From a checkpoint of a small image super-resolution model.
Training: adamw at rate 0.0021, 34800 steps.
Rows from block 6 of a small image super-resolution model, named by matrix and row number. Rows with one number belong to one channel. Each number is 128 + 32 x the weight over its row's rms, rounded and kept within 0 to 255. All counts start at 0. Numbers have three digits each.
Before each channel's rows are labels from the 100 images, of 14976, where the channel reaches its highest value: "responds to" is what is common among them. Only what is clearly more common there than usual is listed. The data: microscope photos of single blood and bone marrow cells. In brackets: how many of the 100, against the usual share in percent.
# convs0: first 3x3 conv (model.mid.0.convs.0.weight, 192x192x3x3, each kernel summed), inputs 64-127
# convs1: second 3x3 conv (model.mid.0.convs.1.weight, 192x192x3x3, transposed, each kernel summed), outputs 64-127

responds to: cell type: segmented neutrophil (44 vs 20)
convs0.49:122132108098085076174107162081100162091099098153153159169150121178174119134137173075108151100105124106166163089106089128107143080162187162125100107119176159080109094133123164171172137093121090
convs1.49:171178099076089061187072132107099104056111099112144092139167144075117131151206108126104105123122163089130120086163116106139124095139121123123107107171172135085097104176082121126092134102159153

responds to: cell type: artefact (28 vs 9.8)
convs0.153:171155107107114091177103171094108164103085104162157104167151157161168090144148163084094159117102170107156155088161097161115156087153179161142155098168165156097090089158089167164165139093167151
convs1.153:147140083063093064104086118074073117042105079113138130143158119083110104118183111085115130095123133095140158098149113107118097066161118137144079092138167164077101097164091104147067153089132123

responds to: cell type: artefact (30 vs 9.8)
convs0.29:181155117123128103189114175088117185118085107167158099150138145134169091147140147068095151135115166124159140088162104164129157092153181173140152115175170146098094088148104171154181127082162145
convs1.29:150142115095107070085091092096101087055102109080164127115147108073092112121183080086100116132116137087144149116151137125137096078186111125138071116169167157071116095180102101136073141096152134

responds to: cell type: segmented neutrophil (42 vs 20); cell type: artefact (30 vs 9.8)
convs0.145:176142122140100109201121182094129167121091117169155088158139149129176089137129156069103157134110156121157135081147113169139154086175177154135133138170153159093112084141104178168182119079144133
convs1.145:152138127119107069084067085108113099047087120063153147088158114062084104118192069112093101140129126106121160133153129126134110083151113126132094109177156133090102095161090103122077124106191171

responds to: cell type: segmented neutrophil (47 vs 20)
convs0.95:152147146109139091204120121123122170115099168165186085133137161104136100154172096132117109182129133122131134067147116199129153114146126114134122138145125111097114105151089167115175142097170133
convs1.95:102136180111209169099157119170162097136156167088196152109068088117121126112154104107125081178124111125091168123128167174115133142165155102066094158136071089168155147164161130110153065144132113

responds to: smear: peripheral blood (80 vs 16.2); cell type: segmented neutrophil (78 vs 20)
convs0.56:142127163160114123191179151148133138160099107168165055132108128023100104138096054108134053149125125157093130088138165192141134133197124087102074134142077097134156122115128152092160098128110097
convs1.56:115109170150178135061125051162176084154134169026169180062118087080059121091154028124122060171139111144091157186132173152136109117145133101096074155128100095157150135130151098102093083146141153

responds to: smear: peripheral blood (88 vs 16.2); cell type: lymphocyte (38 vs 15.3); cell type: myeloblast (25 vs 1.9)
convs0.39:180171140174141129192105128158169106159077131157106134108153124129134140123087131142081089134154180105077089148177124136169147133142124133166178119170126098145095116136090119112134143122140184
convs1.39:142120084126099098163127118104086095100119089120095054143135121108130158150081166135140142070116108167150068071090103111119092133146054074140137113118162153095151134114128130150087141117081052

responds to: smear: peripheral blood (96 vs 16.2); cell type: segmented neutrophil (48 vs 20); cell type: lymphocyte (38 vs 15.3)
convs0.173:129158123074137090126046119124104118047169116102134189119151121109104086148193179158112131108110111098116120135148104098088132098125126159157138109103162143122086104157050131120117153125159185
convs1.173:142174103116109134180134164110101130143165108209108089172139123155152183172093200141174208093159139126165097109139078108152132153137112131147170137137159152135148172133159139115110171153094113

responds to: cell type: artefact (25 vs 9.8)
convs0.59:157178110062144096131074142092095132084106082140164164131151131154133057136133142117131155105093141115130199104154115148098152093121176180138160088125149152101065107167093194157113133126213166
convs1.59:140120086105080094161131165090080147093133090207118061188155167141166134129128193106139185084127140101178096085143110101148115109148105127166109109147186186091130117137109124159092189098076078

responds to: cell type: segmented neutrophil (58 vs 20)
convs0.146:196127146180133130224136147101129151150091157152153054110115106083155148167122090124107111148160132141125123089134152190156137137196151096119135163193155096102125121114136158106181106107133117
convs1.146:133128140102159091082089065115126070092108130039194137093108079070089110110178044087119091144112126112116161127154164148117093083178107107104078125144134121107136105177128102128082089109131130

responds to: cell type: artefact (28 vs 9.8)
convs0.182:172161113107116094185107170087109172105089103165162099159152155152172092157149165076095162122111169118164143086161105160117160085169168156144162117170167156092099088158100168158171144085166153
convs1.182:151143094069106068113067095084085093064100105097167107134153110072105115115185079082101129118116141089147136102170121120126109072177113125134086109154159140071115088182089100147080134087151132

responds to: smear: peripheral blood (36 vs 16.2)
convs0.156:142155134131130098200099114125147144146052126207094137109170162120142114083153108124095132119148173114100088135168096181109124136113109177159178107133147111093097132146071164146135155136174168
convs1.156:131121124090129125164124110129107085077153117149135083126113113133147133136098177130127130112096114154139068073114163144105096124165087081155133119122109126129167136136128168154075157132075047

responds to: cell type: artefact (28 vs 9.8)
convs0.124:167142116114106104184122184087113172118094108174152099165146158146175082136140152062097157125103164121166136075153097165122163089157179155139142115167156155093105083146093171166181131078147132
convs1.124:149131093078136070127068090088091090063083089092166112108155101073103100099185065101114111102111117118134140126160155123104101072152101133114093080142149137094099101160091111129067120102168146

responds to: cell type: artefact (30 vs 9.8)
convs0.87:162159127114132085154110150113119160115089116148168142154148166177165063103115153080103154153109132088145158097142118174137159095103169172102137112162135170094086087135074198165138091094080154
convs1.87:093074173187142164063169158165175131158131188119115146097093119110119101074108086150166106180130092168097181164096139175139116167098110127093120167134095138163135144088146135137146098144124138

responds to: cell type: artefact (30 vs 9.8)
convs0.48:179175114098120096188097158102110168099091108162169109147146169149156077141145153094095153147108164111159149079159100173121164090150167164144158106172144156100089094156082179150176137094181170
convs1.48:153126130099103084071120101108102072073122130125161113116130076061125148127147111102139147132138132097143159103161121131137076115197083090141072146163171175092146126183135105155060153119111094

responds to: smear: peripheral blood (83 vs 16.2); cell type: lymphocyte (44 vs 15.3)
convs0.50:152135150148147183135142196121148127138140167135089077131089096104128159155139150065142119161163144149099119051123103172166134114166120092106096192173105089201148120111177086090156116109144122
convs1.50:154150129102151107085092106128119090092130134057157143099155103091082150139194072107106124148155159104129147147167094121139128101171135114128102152156143115117135117170133093108117115122203177

responds to: cell type: artefact (28 vs 9.8)
convs0.179:169149105104105095183094171085103165095087107173153110162148146154173095155152166080085165119112171104158144080157090152108158087151171169145166110162164157091087086149102165165173143088170149
convs1.179:154143074056102064119070109081071074034103066114145130123171104092124120141179130093113123087136146107129153116151112099122100072164103118145102081144162142078099097167087112135055157103155148

responds to: cell type: artefact (29 vs 9.8)
convs0.21:175149101109135108173112177086111165117087101166149105154141151159172076141128152057104159127101166126145160101164111152112159084149182161144162106165168159089082077145096158156152129076146147
convs1.21:106111093089109076150088127091093087064075076089152122130146091083116087098153088094119088095099108121125146116130141133096082065156097124103078079113155147084093092146100125134121126097147125

responds to: cell type: artefact (28 vs 9.8)
convs0.188:178158111116116093182100171089109180104080103169156100156152157153167090157148157078091159121111171114151143086161098160112155092154178170148162110171168154092090089151100165155170139090170155
convs1.188:152145089073099062101083101085079097051105087101152124135153112079109112121175100082096124110126148091140151107162121109135102073172116126143082098150162152072108092175093102142059148093146130

responds to: cell type: artefact (29 vs 9.8)
convs0.3:164154106112110086183101177080106170104083104167153111161144143157179094153141168073092158116108159107154137080155086149115154084148178165140159107147168154092091080148091173166169137082173149
convs1.3:153144076055117067126075108077063069046094056114148124125158095084126123141169118091126131073127142117122156121157130098111097071168094123134100078131157144079096104164100106132055151110155142

responds to: smear: peripheral blood (76 vs 16.2)
convs0.55:113154111098143145106086080131120095117159089117149168081140104085049136114084069180134098098141079134074140144126157096095125129116118133138162092078111117175103151118112106151113107166110148
convs1.55:110120083136068130131137148097086170147143078193068078168136172174149147152086201141134194072133128127170051122111107083132128134096103135159164109107169158117126134081126110138131181123076127

responds to: cell type: artefact (28 vs 9.8)
convs0.111:148159106101127118142112175088108164127097088156177136154128150145180075150138150064101161120081149129151181107161119152105168101125187175121176087145141156101084079164100176145151119092173151
convs1.111:137109084102113074144135160079077121063113084142140085144153116096124097099129117077143128082120124117137152089140131122121093078166105120129067100137167182077113105138115125157100136085109088

responds to: smear: peripheral blood (97 vs 16.2); cell type: segmented neutrophil (50 vs 20)
convs0.66:136124111095100090148070165092090146065105115165127103152145115162183148185199198127102164098132150084156152106142056128117137108159146141159139121136183147096110111170118156138197164089186155
convs1.66:157203119078159119171101141124107090080145103143164144133127097134134160188187176107127141125146164086128152115160100118122148125182123121125131131152135108128125137182138132108126136138172153

responds to: cell type: artefact (29 vs 9.8)
convs0.22:166156106109104095180097182086104168097086108172152112165145147156178092156149172074089164117113165105155145078149086145109162085155182171141167110156159160087089081148102170160170141084169150
convs1.22:146155074055108066108066113078069083037097063116145136132158108092119114139179123099115130090120143103125148121162119096111102072158108127143106072132160143082098096165084110142058150101165154

responds to: smear: peripheral blood (74 vs 16.2); cell type: segmented neutrophil (46 vs 20)
convs0.16:152128104115090089188075160076096150069081123165124118162151134151193145168173178105085163120148150090159144087137068137123131095160166149149146128147181153084107095147121166148189152090168146
convs1.16:146178090055136091137080111099083055048112063123158137115130074107126140176184140102126127087128139095119162124165127092100117091183096117134120083130146113104113112176105119116067137123169153

responds to: cell type: artefact (27 vs 9.8)
convs0.42:157165097093122102148097159093102163100091096160162130155145152156159084151147152079098168116092156103147174099167101156098159097124176180144169092152150167096080086159093174163142136093168160
convs1.42:120095077088104102178142178081076113085107077179133075161131123127167112104106170085130138074105121133147120074120132124110093100166085110133095105124139168084119110132120150156128144094086074

responds to: cell type: artefact (25 vs 9.8)
convs0.162:166153101095098091176092167087097160081091104170151106162153153156172099162164171088089163116114166101159143081156086151111161089157168161157157110161164161090095087154099165160172157090168153
convs1.162:163160085062116080155080102090070054058111077119162131120151092089126151162181135106117132089143154097141149124175118100131094088182094111142109101152158124093117123177111116128064158120169144

responds to: cell type: artefact (28 vs 9.8)
convs0.64:177161106104116100183104171089103173106085098170161100158153156152169088160149156078091160120110172114157144086163100158112158090160173166149165107169165159096090086156098169157171137086171160
convs1.64:154152092075102068091076100086080098054108087100158124138152108079103112118184095081099131107124142092148148105168125114131106068168113128145082098147155153077113100178100101140066146098154133

responds to: smear: peripheral blood (64 vs 16.2); cell type: segmented neutrophil (47 vs 20)
convs0.25:075121107102121168119141163167160130163166130136098199141131150160122139121126160153097119115121109136111078127115097072132167102122148125136131112093152088184151124092120090149100171123089105
convs1.25:172175083131049099175089130106094114097134094125092073147179136109118192187104162142127177087160159102170077111138062073165101135150075108168175149155166157100119130143113100134120166121170173

responds to: smear: peripheral blood (93 vs 16.2); cell type: segmented neutrophil (83 vs 20)
convs0.52:154107161191129153175175158133148128170114133133134055120095101047117136114110071101138075147148114172095103103119180195167131124190119083094067170170100085148168126108147124087164083119093085
convs1.52:131109157148165116061110050144159075130123149012174171059115088064064119103157007109128070165136122138089163185142178147134100097153130096099066141139122117136141124146148092111099077128152160

responds to: smear: peripheral blood (94 vs 16.2); cell type: segmented neutrophil (43 vs 20); cell type: lymphocyte (35 vs 15.3)
convs0.57:146139103088101088154065159097086136058104109160134110161148116162182146194190214133090177095132157076164140104149063124115137112157141141154152122139180151089106118175112148141176167094170156
convs1.57:153209122066156120173107160125107102092145103152162151136135107148142150193181182112127149121142165085126159113167089121118152123174133134129146127138133104127124134174129137111132140140165154

responds to: smear: peripheral blood (52 vs 16.2)
convs0.143:163153159166149153188134092171161109179122151156102133090131103117110149138091099171113085145160157121082088159150135135139108174144109120165172140149084075159131155108132119092142162159131170
convs1.143:171125097126068069121119090106097119074122120112101078139164155085096148122134114127115156115146149115180106076119098113169111118149106100172086137175185195082145123153110114169058169103115065

responds to: cell type: artefact (31 vs 9.8)
convs0.7:163158110108119099167111171095112175115093101161164115163146160164168073125133164075101161122094163104158156096154102165118166090132181182136151100165155166102092087147085180162165135090150149
convs1.7:140109090083077060117100133084077096049101081129135086142150113077113105098161101099143130103116120120160152089137121129121089080143090112147063097148180181072115107161112111162069154093117089

responds to: smear: peripheral blood (89 vs 16.2); cell type: lymphocyte (40 vs 15.3)
convs0.138:118136122095125098173059118134117157065167117136146106147167119136117123139199198126103149095117117078130112127152037081103097121124123154158126140123171144136103137168092091099164166122128171
convs1.138:140200110100124136183125170125101111117172106192137113171129126159144170183144225125134175111145145096161109096139083120143143135181114118139144141154143136131143153161146140113131158138118132

responds to: smear: peripheral blood (99 vs 16.2); cell type: segmented neutrophil (45 vs 20); cell type: myeloblast (27 vs 1.9)
convs0.79:156149109096095082174072149092086165066103105153130143155162129158188141187170193106074150104138161074154142102152071123127139099186139150169145119142180157075087093152104169143170174085156163
convs1.79:146170105076131082199070111109093069059116108122167097124136092114140160176192139112133126109125148083124128118157116114108120122181112096133134125146160101108126113180116119133106131121173143

responds to: cell type: artefact (29 vs 9.8)
convs0.19:165156111105103095180099174092105172104089103170159097163151164150170087154152157083091159123103168113165133081159093166112164090157176165148159106171158160095095089153099173160175141089168156
convs1.19:159155100080101063077079099090085084040112092106154130130156104071099122122185091092111142115137140099144156110171120113128096079166106122152087108150161159078121111180110091141052148104152134

responds to: cell type: artefact (29 vs 9.8)
convs0.70:158157106105103095170106168092107171115092101164163107165152158164169083142143166078099161112091161103161155095155097165111161089149173169150160099161155167098092086153088177166160148091164154
convs1.70:137112091080085050100090120081083104028099094116122089139163112075118110115171106088131128109125131106140139090141106130123096072164101126151083102148180164064113096151100104159069148087123106

responds to: smear: peripheral blood (69 vs 16.2)
convs0.86:137104159195141179142162158143184115176137173096098106117091098100115171102090099091139095169167117155090118109103152158178109127156114080082090188174094089191154131095157086093111074124101105
convs1.86:143122147160123104043090061137146085122114153027137195064150096060063127111171020132093097164153133117106168196146115117143113113138119117129087143148142122116131113139129079109077117126195189

responds to: cell type: artefact (28 vs 9.8)
convs0.139:167157104110102096180102176094107160097091105169155103171155153159179093157152174079093164113107168099162147082157090156111160089155179163147157108167161161093100085158096174164169151085165152
convs1.139:144163080047112065110069120079073107045103077112142125138167116087105110132189108093111137097112144095132148108168112102114113070148116141136109080128155140081093096169075107141065140097160147

responds to: cell type: artefact (29 vs 9.8)
convs0.94:170153116118127093183105165089110182113080111166152106160150161160168083144139151081087147123101166108149144091156095160115156087144184180142157103177167149095085086150092175165166132089166147
convs1.94:137130070059091067103097123076068073041112061124142127125150093097122113118156131094126126085122118122137149109146128107123093066164088111143077081127161171078113112157106112136044159102131119

responds to: cell type: artefact (31 vs 9.8)
convs0.126:166155107115110091177104170095106167109083102167158107165148158162177085154146167081091150118096164104157144087159098159112155085158177165152157096167164154092094085157092176170167145090162152
convs1.126:146141080053089067101075129073063105034108065116132122136156110089111102121183118091109131093121133108127145107151117098110110065149109134137090089128158155079094100162089101135062150095154129

responds to: cell type: segmented neutrophil (43 vs 20)
convs0.20:106121124097115097077068189128121123123120133112086172136149142133164116141093175161132137122136071140116094157106120120094158114134146150196142100093140110115100106113076161169095197124124141
convs1.20:156134093153063123172116144103107128137118112198068106130138119140135174145055157178171184083147129150147102120117100097143108161101091138161183120114169169116121152095132140147096168150120128

responds to: cell type: artefact (30 vs 9.8)
convs0.164:153160103087108091155096159100099156095086092167164138155156158178169081133156164091109168109092157100151168095152083154092164096132173178156144086137155165096089100154088182153158158106168154
convs1.164:151132117122078109173132171099096114067139108190137060166133123083143137120120147109138144123133125106166134049125127140147098119159067096117083150192132183099141137167135137139106137108089065

responds to: cell type: artefact (32 vs 9.8)
convs0.99:174156109100127098172105169094107179120094101165160105159151159165164070116137161077103157119091162109151161092152099163109163091135178182132152104165154162102092095149083181160158128095162147
convs1.99:129101086082082064118109136085079089051103086145128085148140106093131105104150122097136133095114113116147135086141122119106089081148085108150070096138178172075116103147111120161068164089104082

responds to: cell type: artefact (25 vs 9.8)
convs0.187:158167106090121089155097148098106156094092098152160147151153153164151074144139152079104155123092154100141165099163097158109156085124173179157159094152160174094079084150073170167141151095158158
convs1.187:107092091114109145216148178105085113141129082188127032158110123140169135113082179138183132072097090177139092074096164126096103136141059082125127110109113146119143147122147144128133131124092060

responds to: smear: peripheral blood (84 vs 16.2); cell type: lymphocyte (39 vs 15.3)
convs0.10:113145131075104103151033117150122117027149132120111140136168133135143104144180169173095133133107117082166106139126051096114131117105116163192143111131189136123108119154087116128179190111133185
convs1.10:153185117098108138169123169121105130131166114194109123145131126171144171181126217150132193110150154105153103108138068107139147148143129132160175139141139123137139160137134144105110174156127128

responds to: cell type: artefact (27 vs 9.8)
convs0.100:173152106107101092175102167093106163095087111165155102164153157153171096154154168083090165116106168100163142083159090162112155088158170163147155109168165158092096085157092170164168150090165151
convs1.100:160157083054102063122080111083078087038108079110140127126160107084114118141184125090111114102123138104126158108155113103116110066173108121143100080146151134079102099176093110125053146103160136

responds to: smear: peripheral blood (37 vs 16.2)
convs0.159:116129140125143156082135091164152090138152141093089150095126100098085164121123092206145104118160119141083126144129134089140118162097107108137134148105129094180147173120152103109068124170154130
convs1.159:162183099122111131150131129113097149130164105164091114140158140175121179202107205152145197094159153117166103127147086092175149151124139137181189140144174136125146154126123120111109176143149141

responds to: cell type: artefact (27 vs 9.8)
convs0.58:157170098086117089152092168102102157096090094162164143162156155186166081145142171093109158128099161095144165100159093156108166090128183181149155088150155164095074090157073172155141151093168168
convs1.58:154123100096061064142111163092089141057125107147122071151159156072102115096162110090149147115125138108185140069132097136130118092153115126140052123157178201070130117148111129163095157087109091

responds to: smear: peripheral blood (42 vs 16.2); cell type: segmented neutrophil (41 vs 20)
convs0.80:115126132098131101076068170132138122115124149094094188133148105123143118142117160155130123135138078124105105168098113126099138117108162172155141102089137110129108102119077147162095160118134156
convs1.80:145135086148058124157119157098099126123127097200072104138139118140139164152059176173173184076146115143148110126122096091137107160108090131168178121112163170120122152102130127147096172139107139

responds to: cell type: artefact (29 vs 9.8)
convs0.97:170148113110106093183105174089108168103090112169153106161149154156174089144146165075092155121103162106157140077156088160112151085150173154142153119163166152093096083152093175168172139085167143
convs1.97:138143065044115070129081111077065063044108059115144122131152092084126120124172121098127128075122120113130147108162134098114099075160084116132100078132155146086102111164102109124040142106146132

responds to: cell type: artefact (30 vs 9.8)
convs0.46:162174107097116105163091170104106174107101102173162119148144162166166073150150163087103157126087156108151163094156092163098175097134176180152161092155147162102088093155082190165160149101188173
convs1.46:158126104105087076116116120091087105065118109143137081153143121076128139118147120097129159114132142094164129077148115124146082099182085108148085130175174184076132116179120108164071155100100073

responds to: cell type: artefact (26 vs 9.8)
convs0.38:166154102096100090176093173089099160083091103168149110164154151157172102159161171083092166114112164097161146085155088151109160089155169160154154109154169162089095085154097165161174154087166154
convs1.38:167160080056113071149082108089072063054107073119159132125150098094123142165177124098111134088131159096138152121177113102127099081183101120142107093149158130092111111179105118126058155116169144

responds to: smear: peripheral blood (96 vs 16.2); cell type: segmented neutrophil (48 vs 20); cell type: lymphocyte (36 vs 15.3)
convs0.161:113139131091117108158033129144117119053197135099134182124145119120112102133195178187091127117129077089139104147109079081085125127126119157145128111108173135134107136135063105118130162145116180
convs1.161:140181103105092132163119165110089129134165098203097098159144128174153171183101218153157197089139134117163087101133067100135140145137116128160179126129157147125141159128135139123099186149112137

responds to: cell type: artefact (26 vs 9.8)
convs0.172:178164109105117099182106174090111167106085097165160101159147153157172090155145161081095161122111171114157147086167103161116159088159181158149160110167169157093094088154096165158168137083168158
convs1.172:148148095076114065095077102085086107063102093096161121137156114073099111116185087081101136112119146091146147110167119113128102068162117141135082102144163148076111091174096099143073141095147129

responds to: smear: peripheral blood (51 vs 16.2)
convs0.62:146152164162151165138151089172162092180151159120100156090117098124105160131105100173153101153152140135079112175136146110132108176137103106143155154126075088166155166106146115087120158175154161
convs1.62:176127099120087069143128089104098129074126124108103069147162154091097157124126115122124145118149154113190097063113105119181119116156109096163079140182175186082149133160114125160067157103127053

responds to: smear: peripheral blood (94 vs 16.2); cell type: segmented neutrophil (43 vs 20)
convs0.102:124134143083121102158033108154127125050183138084132144117163129131118103128192175179099119135107091095147099145134060090091117122121103163168126121116193124135105130144058117116145170141122182
convs1.102:146181114093101132162122164120098128130170108196103105153137127175148170184111215150149195106140139117163088103134072105131152150139122130164171133131145130129145162132137141113110184153115134

responds to: cell type: artefact (30 vs 9.8)
convs0.151:168155107103104097180102175087105158100087103168156106164152152159175089154149168079093160116102163104157149078155093158107158086161173161146156107155159162092093085154095168165168144087167154
convs1.151:151141077052102065127066112075071092043098072122144123143152111084113117127183115093113138095120133104135147110162119103119102069157102130136096086143162145082104098168090108132054152100152132

responds to: cell type: artefact (26 vs 9.8)
convs0.184:168148113104102085183090167085106162086083113170145101163152154150171109167164167087085163120117170106161128078158085160120151092158162164155159111167163154093099091154100166159181158090170149
convs1.184:170173102069123091144091093105083043058135100114168139110148078092121156178172136112128132110152149098130156119174126112136103114189096111142115120160143124098128133178118113121061155136166156

responds to: cell type: artefact (29 vs 9.8)
convs0.74:177163108108113096184102171090106171103086098169159101158153153151171089165149158081092159124112170114157140085162101159116160089165176163152165113171168158091090086155102165156173138084172161
convs1.74:151159100078103065092074101089082100050106090095160135132155117079098113128187093084097133115127146091141156115171119110131108073167117130143086104151160153079111099180100097138069146101158141

responds to: cell type: artefact (27 vs 9.8)
convs0.84:170150103098097091181094168091103159086091110170149104164151152154173101154160169083086168115111171099161146077153087157113158089153170161148154114162168162091093089152099164165174150090165147
convs1.84:155150078037110070131072113079068065049109071119152137124158096093121130151181129104115130088131143108129147116174112100116107083165108123146115080135151121090106111166094114128048151113165144

responds to: smear: peripheral blood (100 vs 16.2); cell type: segmented neutrophil (85 vs 20)
convs0.103:138113159187106144149183144163155111176111096133142086126100120026108107114063066102122062147125136159095134111138203173165137136199120079087073143156079095153157126109128146094119073142084092
convs1.103:112079155185138120067108042143167091170115161021140170059138099063057125079130009136134066153142108159092151197118163139139098113123125104117076144118117116135139127101143091115090093133135156

responds to: cell type: artefact (28 vs 9.8)
convs0.60:162163099110105092175104166087098165105085097168155109168153155168171092158147174082093163105097163099161141090157099158109157084157163165151168100156163165090091085158087167164161151089164152
convs1.60:157132079052082054134071134070062113029104071127128110127169119089116118136178128098126126087131148117128144113151103101113108064158108128148101087147163145073092100157097108128068156098159122