From a checkpoint of a small image super-resolution model.
Model: arch unet, norm batchnorm.
Training: adamw at rate 0.0021, batches of 64.
Data: trained on microscope photos of single blood and bone marrow cells, 97085 training examples, 22.9 epochs.
Rows from block 6 of a small image super-resolution model, named by matrix and row number. Rows with one number belong to one channel. Each number is 128 + 24 x the weight over its row's rms, rounded and kept within 0 to 255. All counts start at 0. Numbers have three digits each.
Before each channel's rows are labels from the 100 images, of 14976, where the channel reaches its highest value: "place" is the part of the image that holds the peak; "colour at peak" is the nearest of a few named colours to the mean colour under the peak. Only what is clearly more common there than usual is listed. The data: microscope photos of single blood and bone marrow cells. In brackets: how many of the 100.
# convs0: first 3x3 conv (model.mid.0.convs.0.weight, 192x192x3x3, each kernel summed), inputs 128-191
# convs1: second 3x3 conv (model.mid.0.convs.1.weight, 192x192x3x3, transposed, each kernel summed), outputs 128-191

place: middle left (36)
colour at peak: blue (59)
convs0.43:130117175115136079105127110128101144116130127126130105171071099166115117148088119148133145130100142141133124140171118094126130155157163151140154186118115148065167081106128111132181124102116119
convs1.43:122100095154130113115134119129143150128089143132155113048195144123118119082125125124129102148139102125154120118140161166142108171138152149113110132079124118134140102169089147156065113124129151

place: top right (36); middle right (34)
colour at peak: blue (57)
convs0.190:147128150135129097107103130127110145105134153140128108168108114129111102157122104146141136165119162142147101106144146133160110175137164143139091167145107139096151084099150118145170143111158149
convs1.190:108135123135122112108123094137137136148122132111133103008173159139117122117129132154148093142140130121126124145135173156132115154139124127130103130131110106124140107154140137130053150141161153

place: bottom centre (39)
colour at peak: white (28)
convs0.57:101140132089125138107162083099097146137128137108161109145137132131111121155114141144136085156143133127148098146148130130180126158136142142134102115177108120129163105079137101151138144129129157
convs1.57:102106130112122156122151136106077135103141159134154125183088094125142118124133101121140112149101139140143151138147119105171121102147154125104089108204131131162180159075115078151162132101122147

place: top centre (46)
colour at peak: blue (58)
convs0.8:134106130142134081100109119144090128128133112117090101162051107132122124178102120157121133142118144155138138152122081131108127161113162124149143138112141170093185066107120109116175117123152114
convs1.8:110102133141119109114104124104143137127089145139151097038174166120111107102140123129137111119126119127142115113134154162151109193133142128113093138094119102126138087150111140143074117125127147

place: middle left (45)
colour at peak: purple (69)
convs0.47:144123189141113087138153132086145126116115136161117145195122109101135108114121131159146123114143144127112075110144101157156114133141151144128074168181115122127134107116144138122187161116145149
convs1.47:122136094137123197130093133161119126137112122117126153160134128087152129109136115140133135135121122138116174153080173131144144114098080096102098062162139120157132155137119117125133151122138145

place: bottom centre (47); bottom left (32)
colour at peak: white (50)
convs0.79:124144138108124144087160087138093142134133134111172117139133123147102113150117146146143091147135154128145086159146132140152119152151148142135098127141097126119144094086136107151143136136135155
convs1.79:108095111126118144105146097096099149108132150106173136178097078125125122112113098137135090153113102128162133135164102126159123118133145137097091105195106131138181166096089100157164131109121156

place: bottom centre (25); middle left (25)
colour at peak: black (25)
convs0.156:114150195123135117107116093120107154115128129112142124173076137177120123156079105160146149143103150147111103165165113116129148121132147137132145164157108144094154115114154129115166158123120115
convs1.156:102102076137127143134115119108135117134094115116144122024169173113140134108142125132124112141144117131119159122123129171130122142106103108099113114133131121140120133133102124123039151140133141

place: top centre (25)
colour at peak: blue (52)
convs0.152:112102139162121119131125135108108118108119112160094148196078094122146118184095104158112171112110173149097110133142147125120145095091117104134120119155111143101146105131121139097171111121125092
convs1.152:144150144158125121110107104154164124157099112107115119067176161137105126127145141154141116130149133119103109145105168169098128159112092111137104145090106105102103091172145162106098157140147138

place: top right (68)
colour at peak: pink (44); white (34)
convs0.50:121137120131164102167120145103130105109150106102118106121100137132130160096117095116106126140106139109113150134101140123136148111099108095088166077173151121180117204086101122108127106070098116
convs1.50:117105146108140136113123119104104151093104172114159118196090055128117139115135094113149084138095093143160128118137104090157131137139148131114109113144119138138159145088115103156186143107104150

place: middle left (27)
colour at peak: pink (46)
convs0.138:105152140102118133147138101091109146126124126118159125186126127129116125135122107144148095141142130123127085157150145124174099120134146143144092146230118115120132110089170131131149183139113162
convs1.138:102125109117131191132137143131091129110149142127146132173097114127149137114144094122146127157103123136128166153122137113166131080124116108094104081214137119172163177094123092142160141111126145

place: middle right (45)
colour at peak: black (31)
convs0.171:127144162123120169093188095111133163120135135105153105134132118133086100160136133147148105136129140123151090150143119132173115174130147151125090129139091115110131118096156126145135156105123161
convs1.171:102083103130129140115145095105103141112151140114171124137097098130126129112120103129132087147111117143147139127148100131168133110130153134102094105208125147154194182091100103162149135117140130

place: centre (29)
colour at peak: blue (51)
convs0.157:136096096120140167171089156094117124104102130154124148100110078098160150092160099098112159103103104157122166092110126099126149118123119112101131101102161146158130157137102114127116107084117118
convs1.157:148136153120139135157160166141110099115164109169085136165100133160155144152147135107115178123117144129099135127130088106096124104145134125150185156128161135142106151105139114099159112122116098

place: bottom centre (32)
colour at peak: purple (64)
convs0.140:131115099148162113164117146122157106110141105098117117100097140123141158082114110104099142119107127095117143103109136138119150105109109117089175094116136127144103180115092135115118087093107102
convs1.140:154108148122137108133099125106144134119091136123134145194091087114112137144127134116110128100119116136138126097125098100121153139123144141131148133096122151120121123108118140130185119120099114

place: top centre (26)
colour at peak: blue (56)
convs0.133:138135104123147199146138148118136140110150145108140154102099111130130159091150104113121152127112124107136106115122127104131153122116137121087142060119094090142144175111102120133143106081131112
convs1.133:142117147113128098146153153105120125105168129139117123211085097163136133152129133098112135121118136123130111104151096091113120111145158145142165157159144140128120164100124120126198103118096099

place: bottom right (42)
colour at peak: pink (38)
convs0.49:138146131119112136087173104166129149143147138105162114113147142133099098121146160151141110142152145106149105155135133144152103154149163150140103132093095109111125095103144129150128132152159145
convs1.49:087113127105120089097130101109110157108133171111161096134136106150095122138092102124144092159117136127174089131160147120150126168135140159123089140168094140095161125139123107162143137116124148

place: centre (41)
colour at peak: blue (62)
convs0.17:132129121135160192161138157119147129115147142107127146111105108126133159084147109110113159124111104095141134107115122111136155124111125122097163075120116091154111183122099126131130096080123124
convs1.17:150118151117127098145143150096124125115158128139122124208078098151129125144129143099111127111118130122130111095146089089115119106150166149146159153148140139129121150097125129124199095113101096

place: middle right (25)
colour at peak: blue (50)
convs0.163:115099144127153126115120149166110110092124107187100103186094078094139135130131081106124146131085120134127162082118114116129123145155123152123130174128160133118136073137139158116139120140092123
convs1.163:114135109148107092101128109119155154146134142098156109091200151139099096122103135143139083142151148112153112134142210156140118160128135155136085136103102117102130100176130152155102134147146154

place: centre (28)
colour at peak: blue (54)
convs0.180:141091104119136161169086160096113125102103125162121147108104073096158150094155093101118155104095109157122162092120121100124146120124123114098133109105159147155131155135112115123121105088107120
convs1.180:148142150123139140157165163146115101117168105167084135159105138160155143147148138107114179124122137127097136127127082112095123102143134124146188151128160131146104155108137117101152110121117097

place: middle right (50)
colour at peak: blue (52)
convs0.18:144135179161137131110146134152108144099083150163121119159119125134101110112143115149131138104118126145134110144142103164131139146143132138140116187103115127103144041136159127138144144148135142
convs1.18:116108100154120116133092106121145118132121106113135121013179162116134132118131127128123112117141123122121143119118123170126116155110107105115137118112129114131122141148113143126062150155138127

place: middle right (26)
colour at peak: blue (46); black (28)
convs0.31:121123136117131107117157124143093124107115139173133104167111092154137118083148130125145149107128137148129124139161068147141104161167157145144124190134143127129156061147153123132142144143137137
convs1.31:105121095145119112118113116126142139146133128107151112028192175123126117097115136132128105142154130118140136131127187169145117158124122131127111116105122109127124112160118148144054122147149144

place: bottom right (33)
colour at peak: white (34)
convs0.147:156117159121138135181081138067122125126114125137113179133094085105144147130152086146128151117111102136111147102119130098122176120115122106118139108166137141138126165120118134107133147075129135
convs1.147:132139153117146195124132125170086118120106135139108141184109090111147139145150106136150143157102136159105150157099125107123151110135107097125107108151131140147150134111147085112158162113136145

place: bottom centre (62)
colour at peak: black (26)
convs0.183:134134142161149157133085129108132119123132117150093154134144117122133119138115118173129159115130154148112076111137137193113168101117119132131115146087107136108099103138173149124130150145152108
convs1.183:147142137153120118134090104143158101151120072104087165099130131100130127159114136167108138105132138123075118129089124157075153092083069097140122118129124132107105130146152161088114156153136098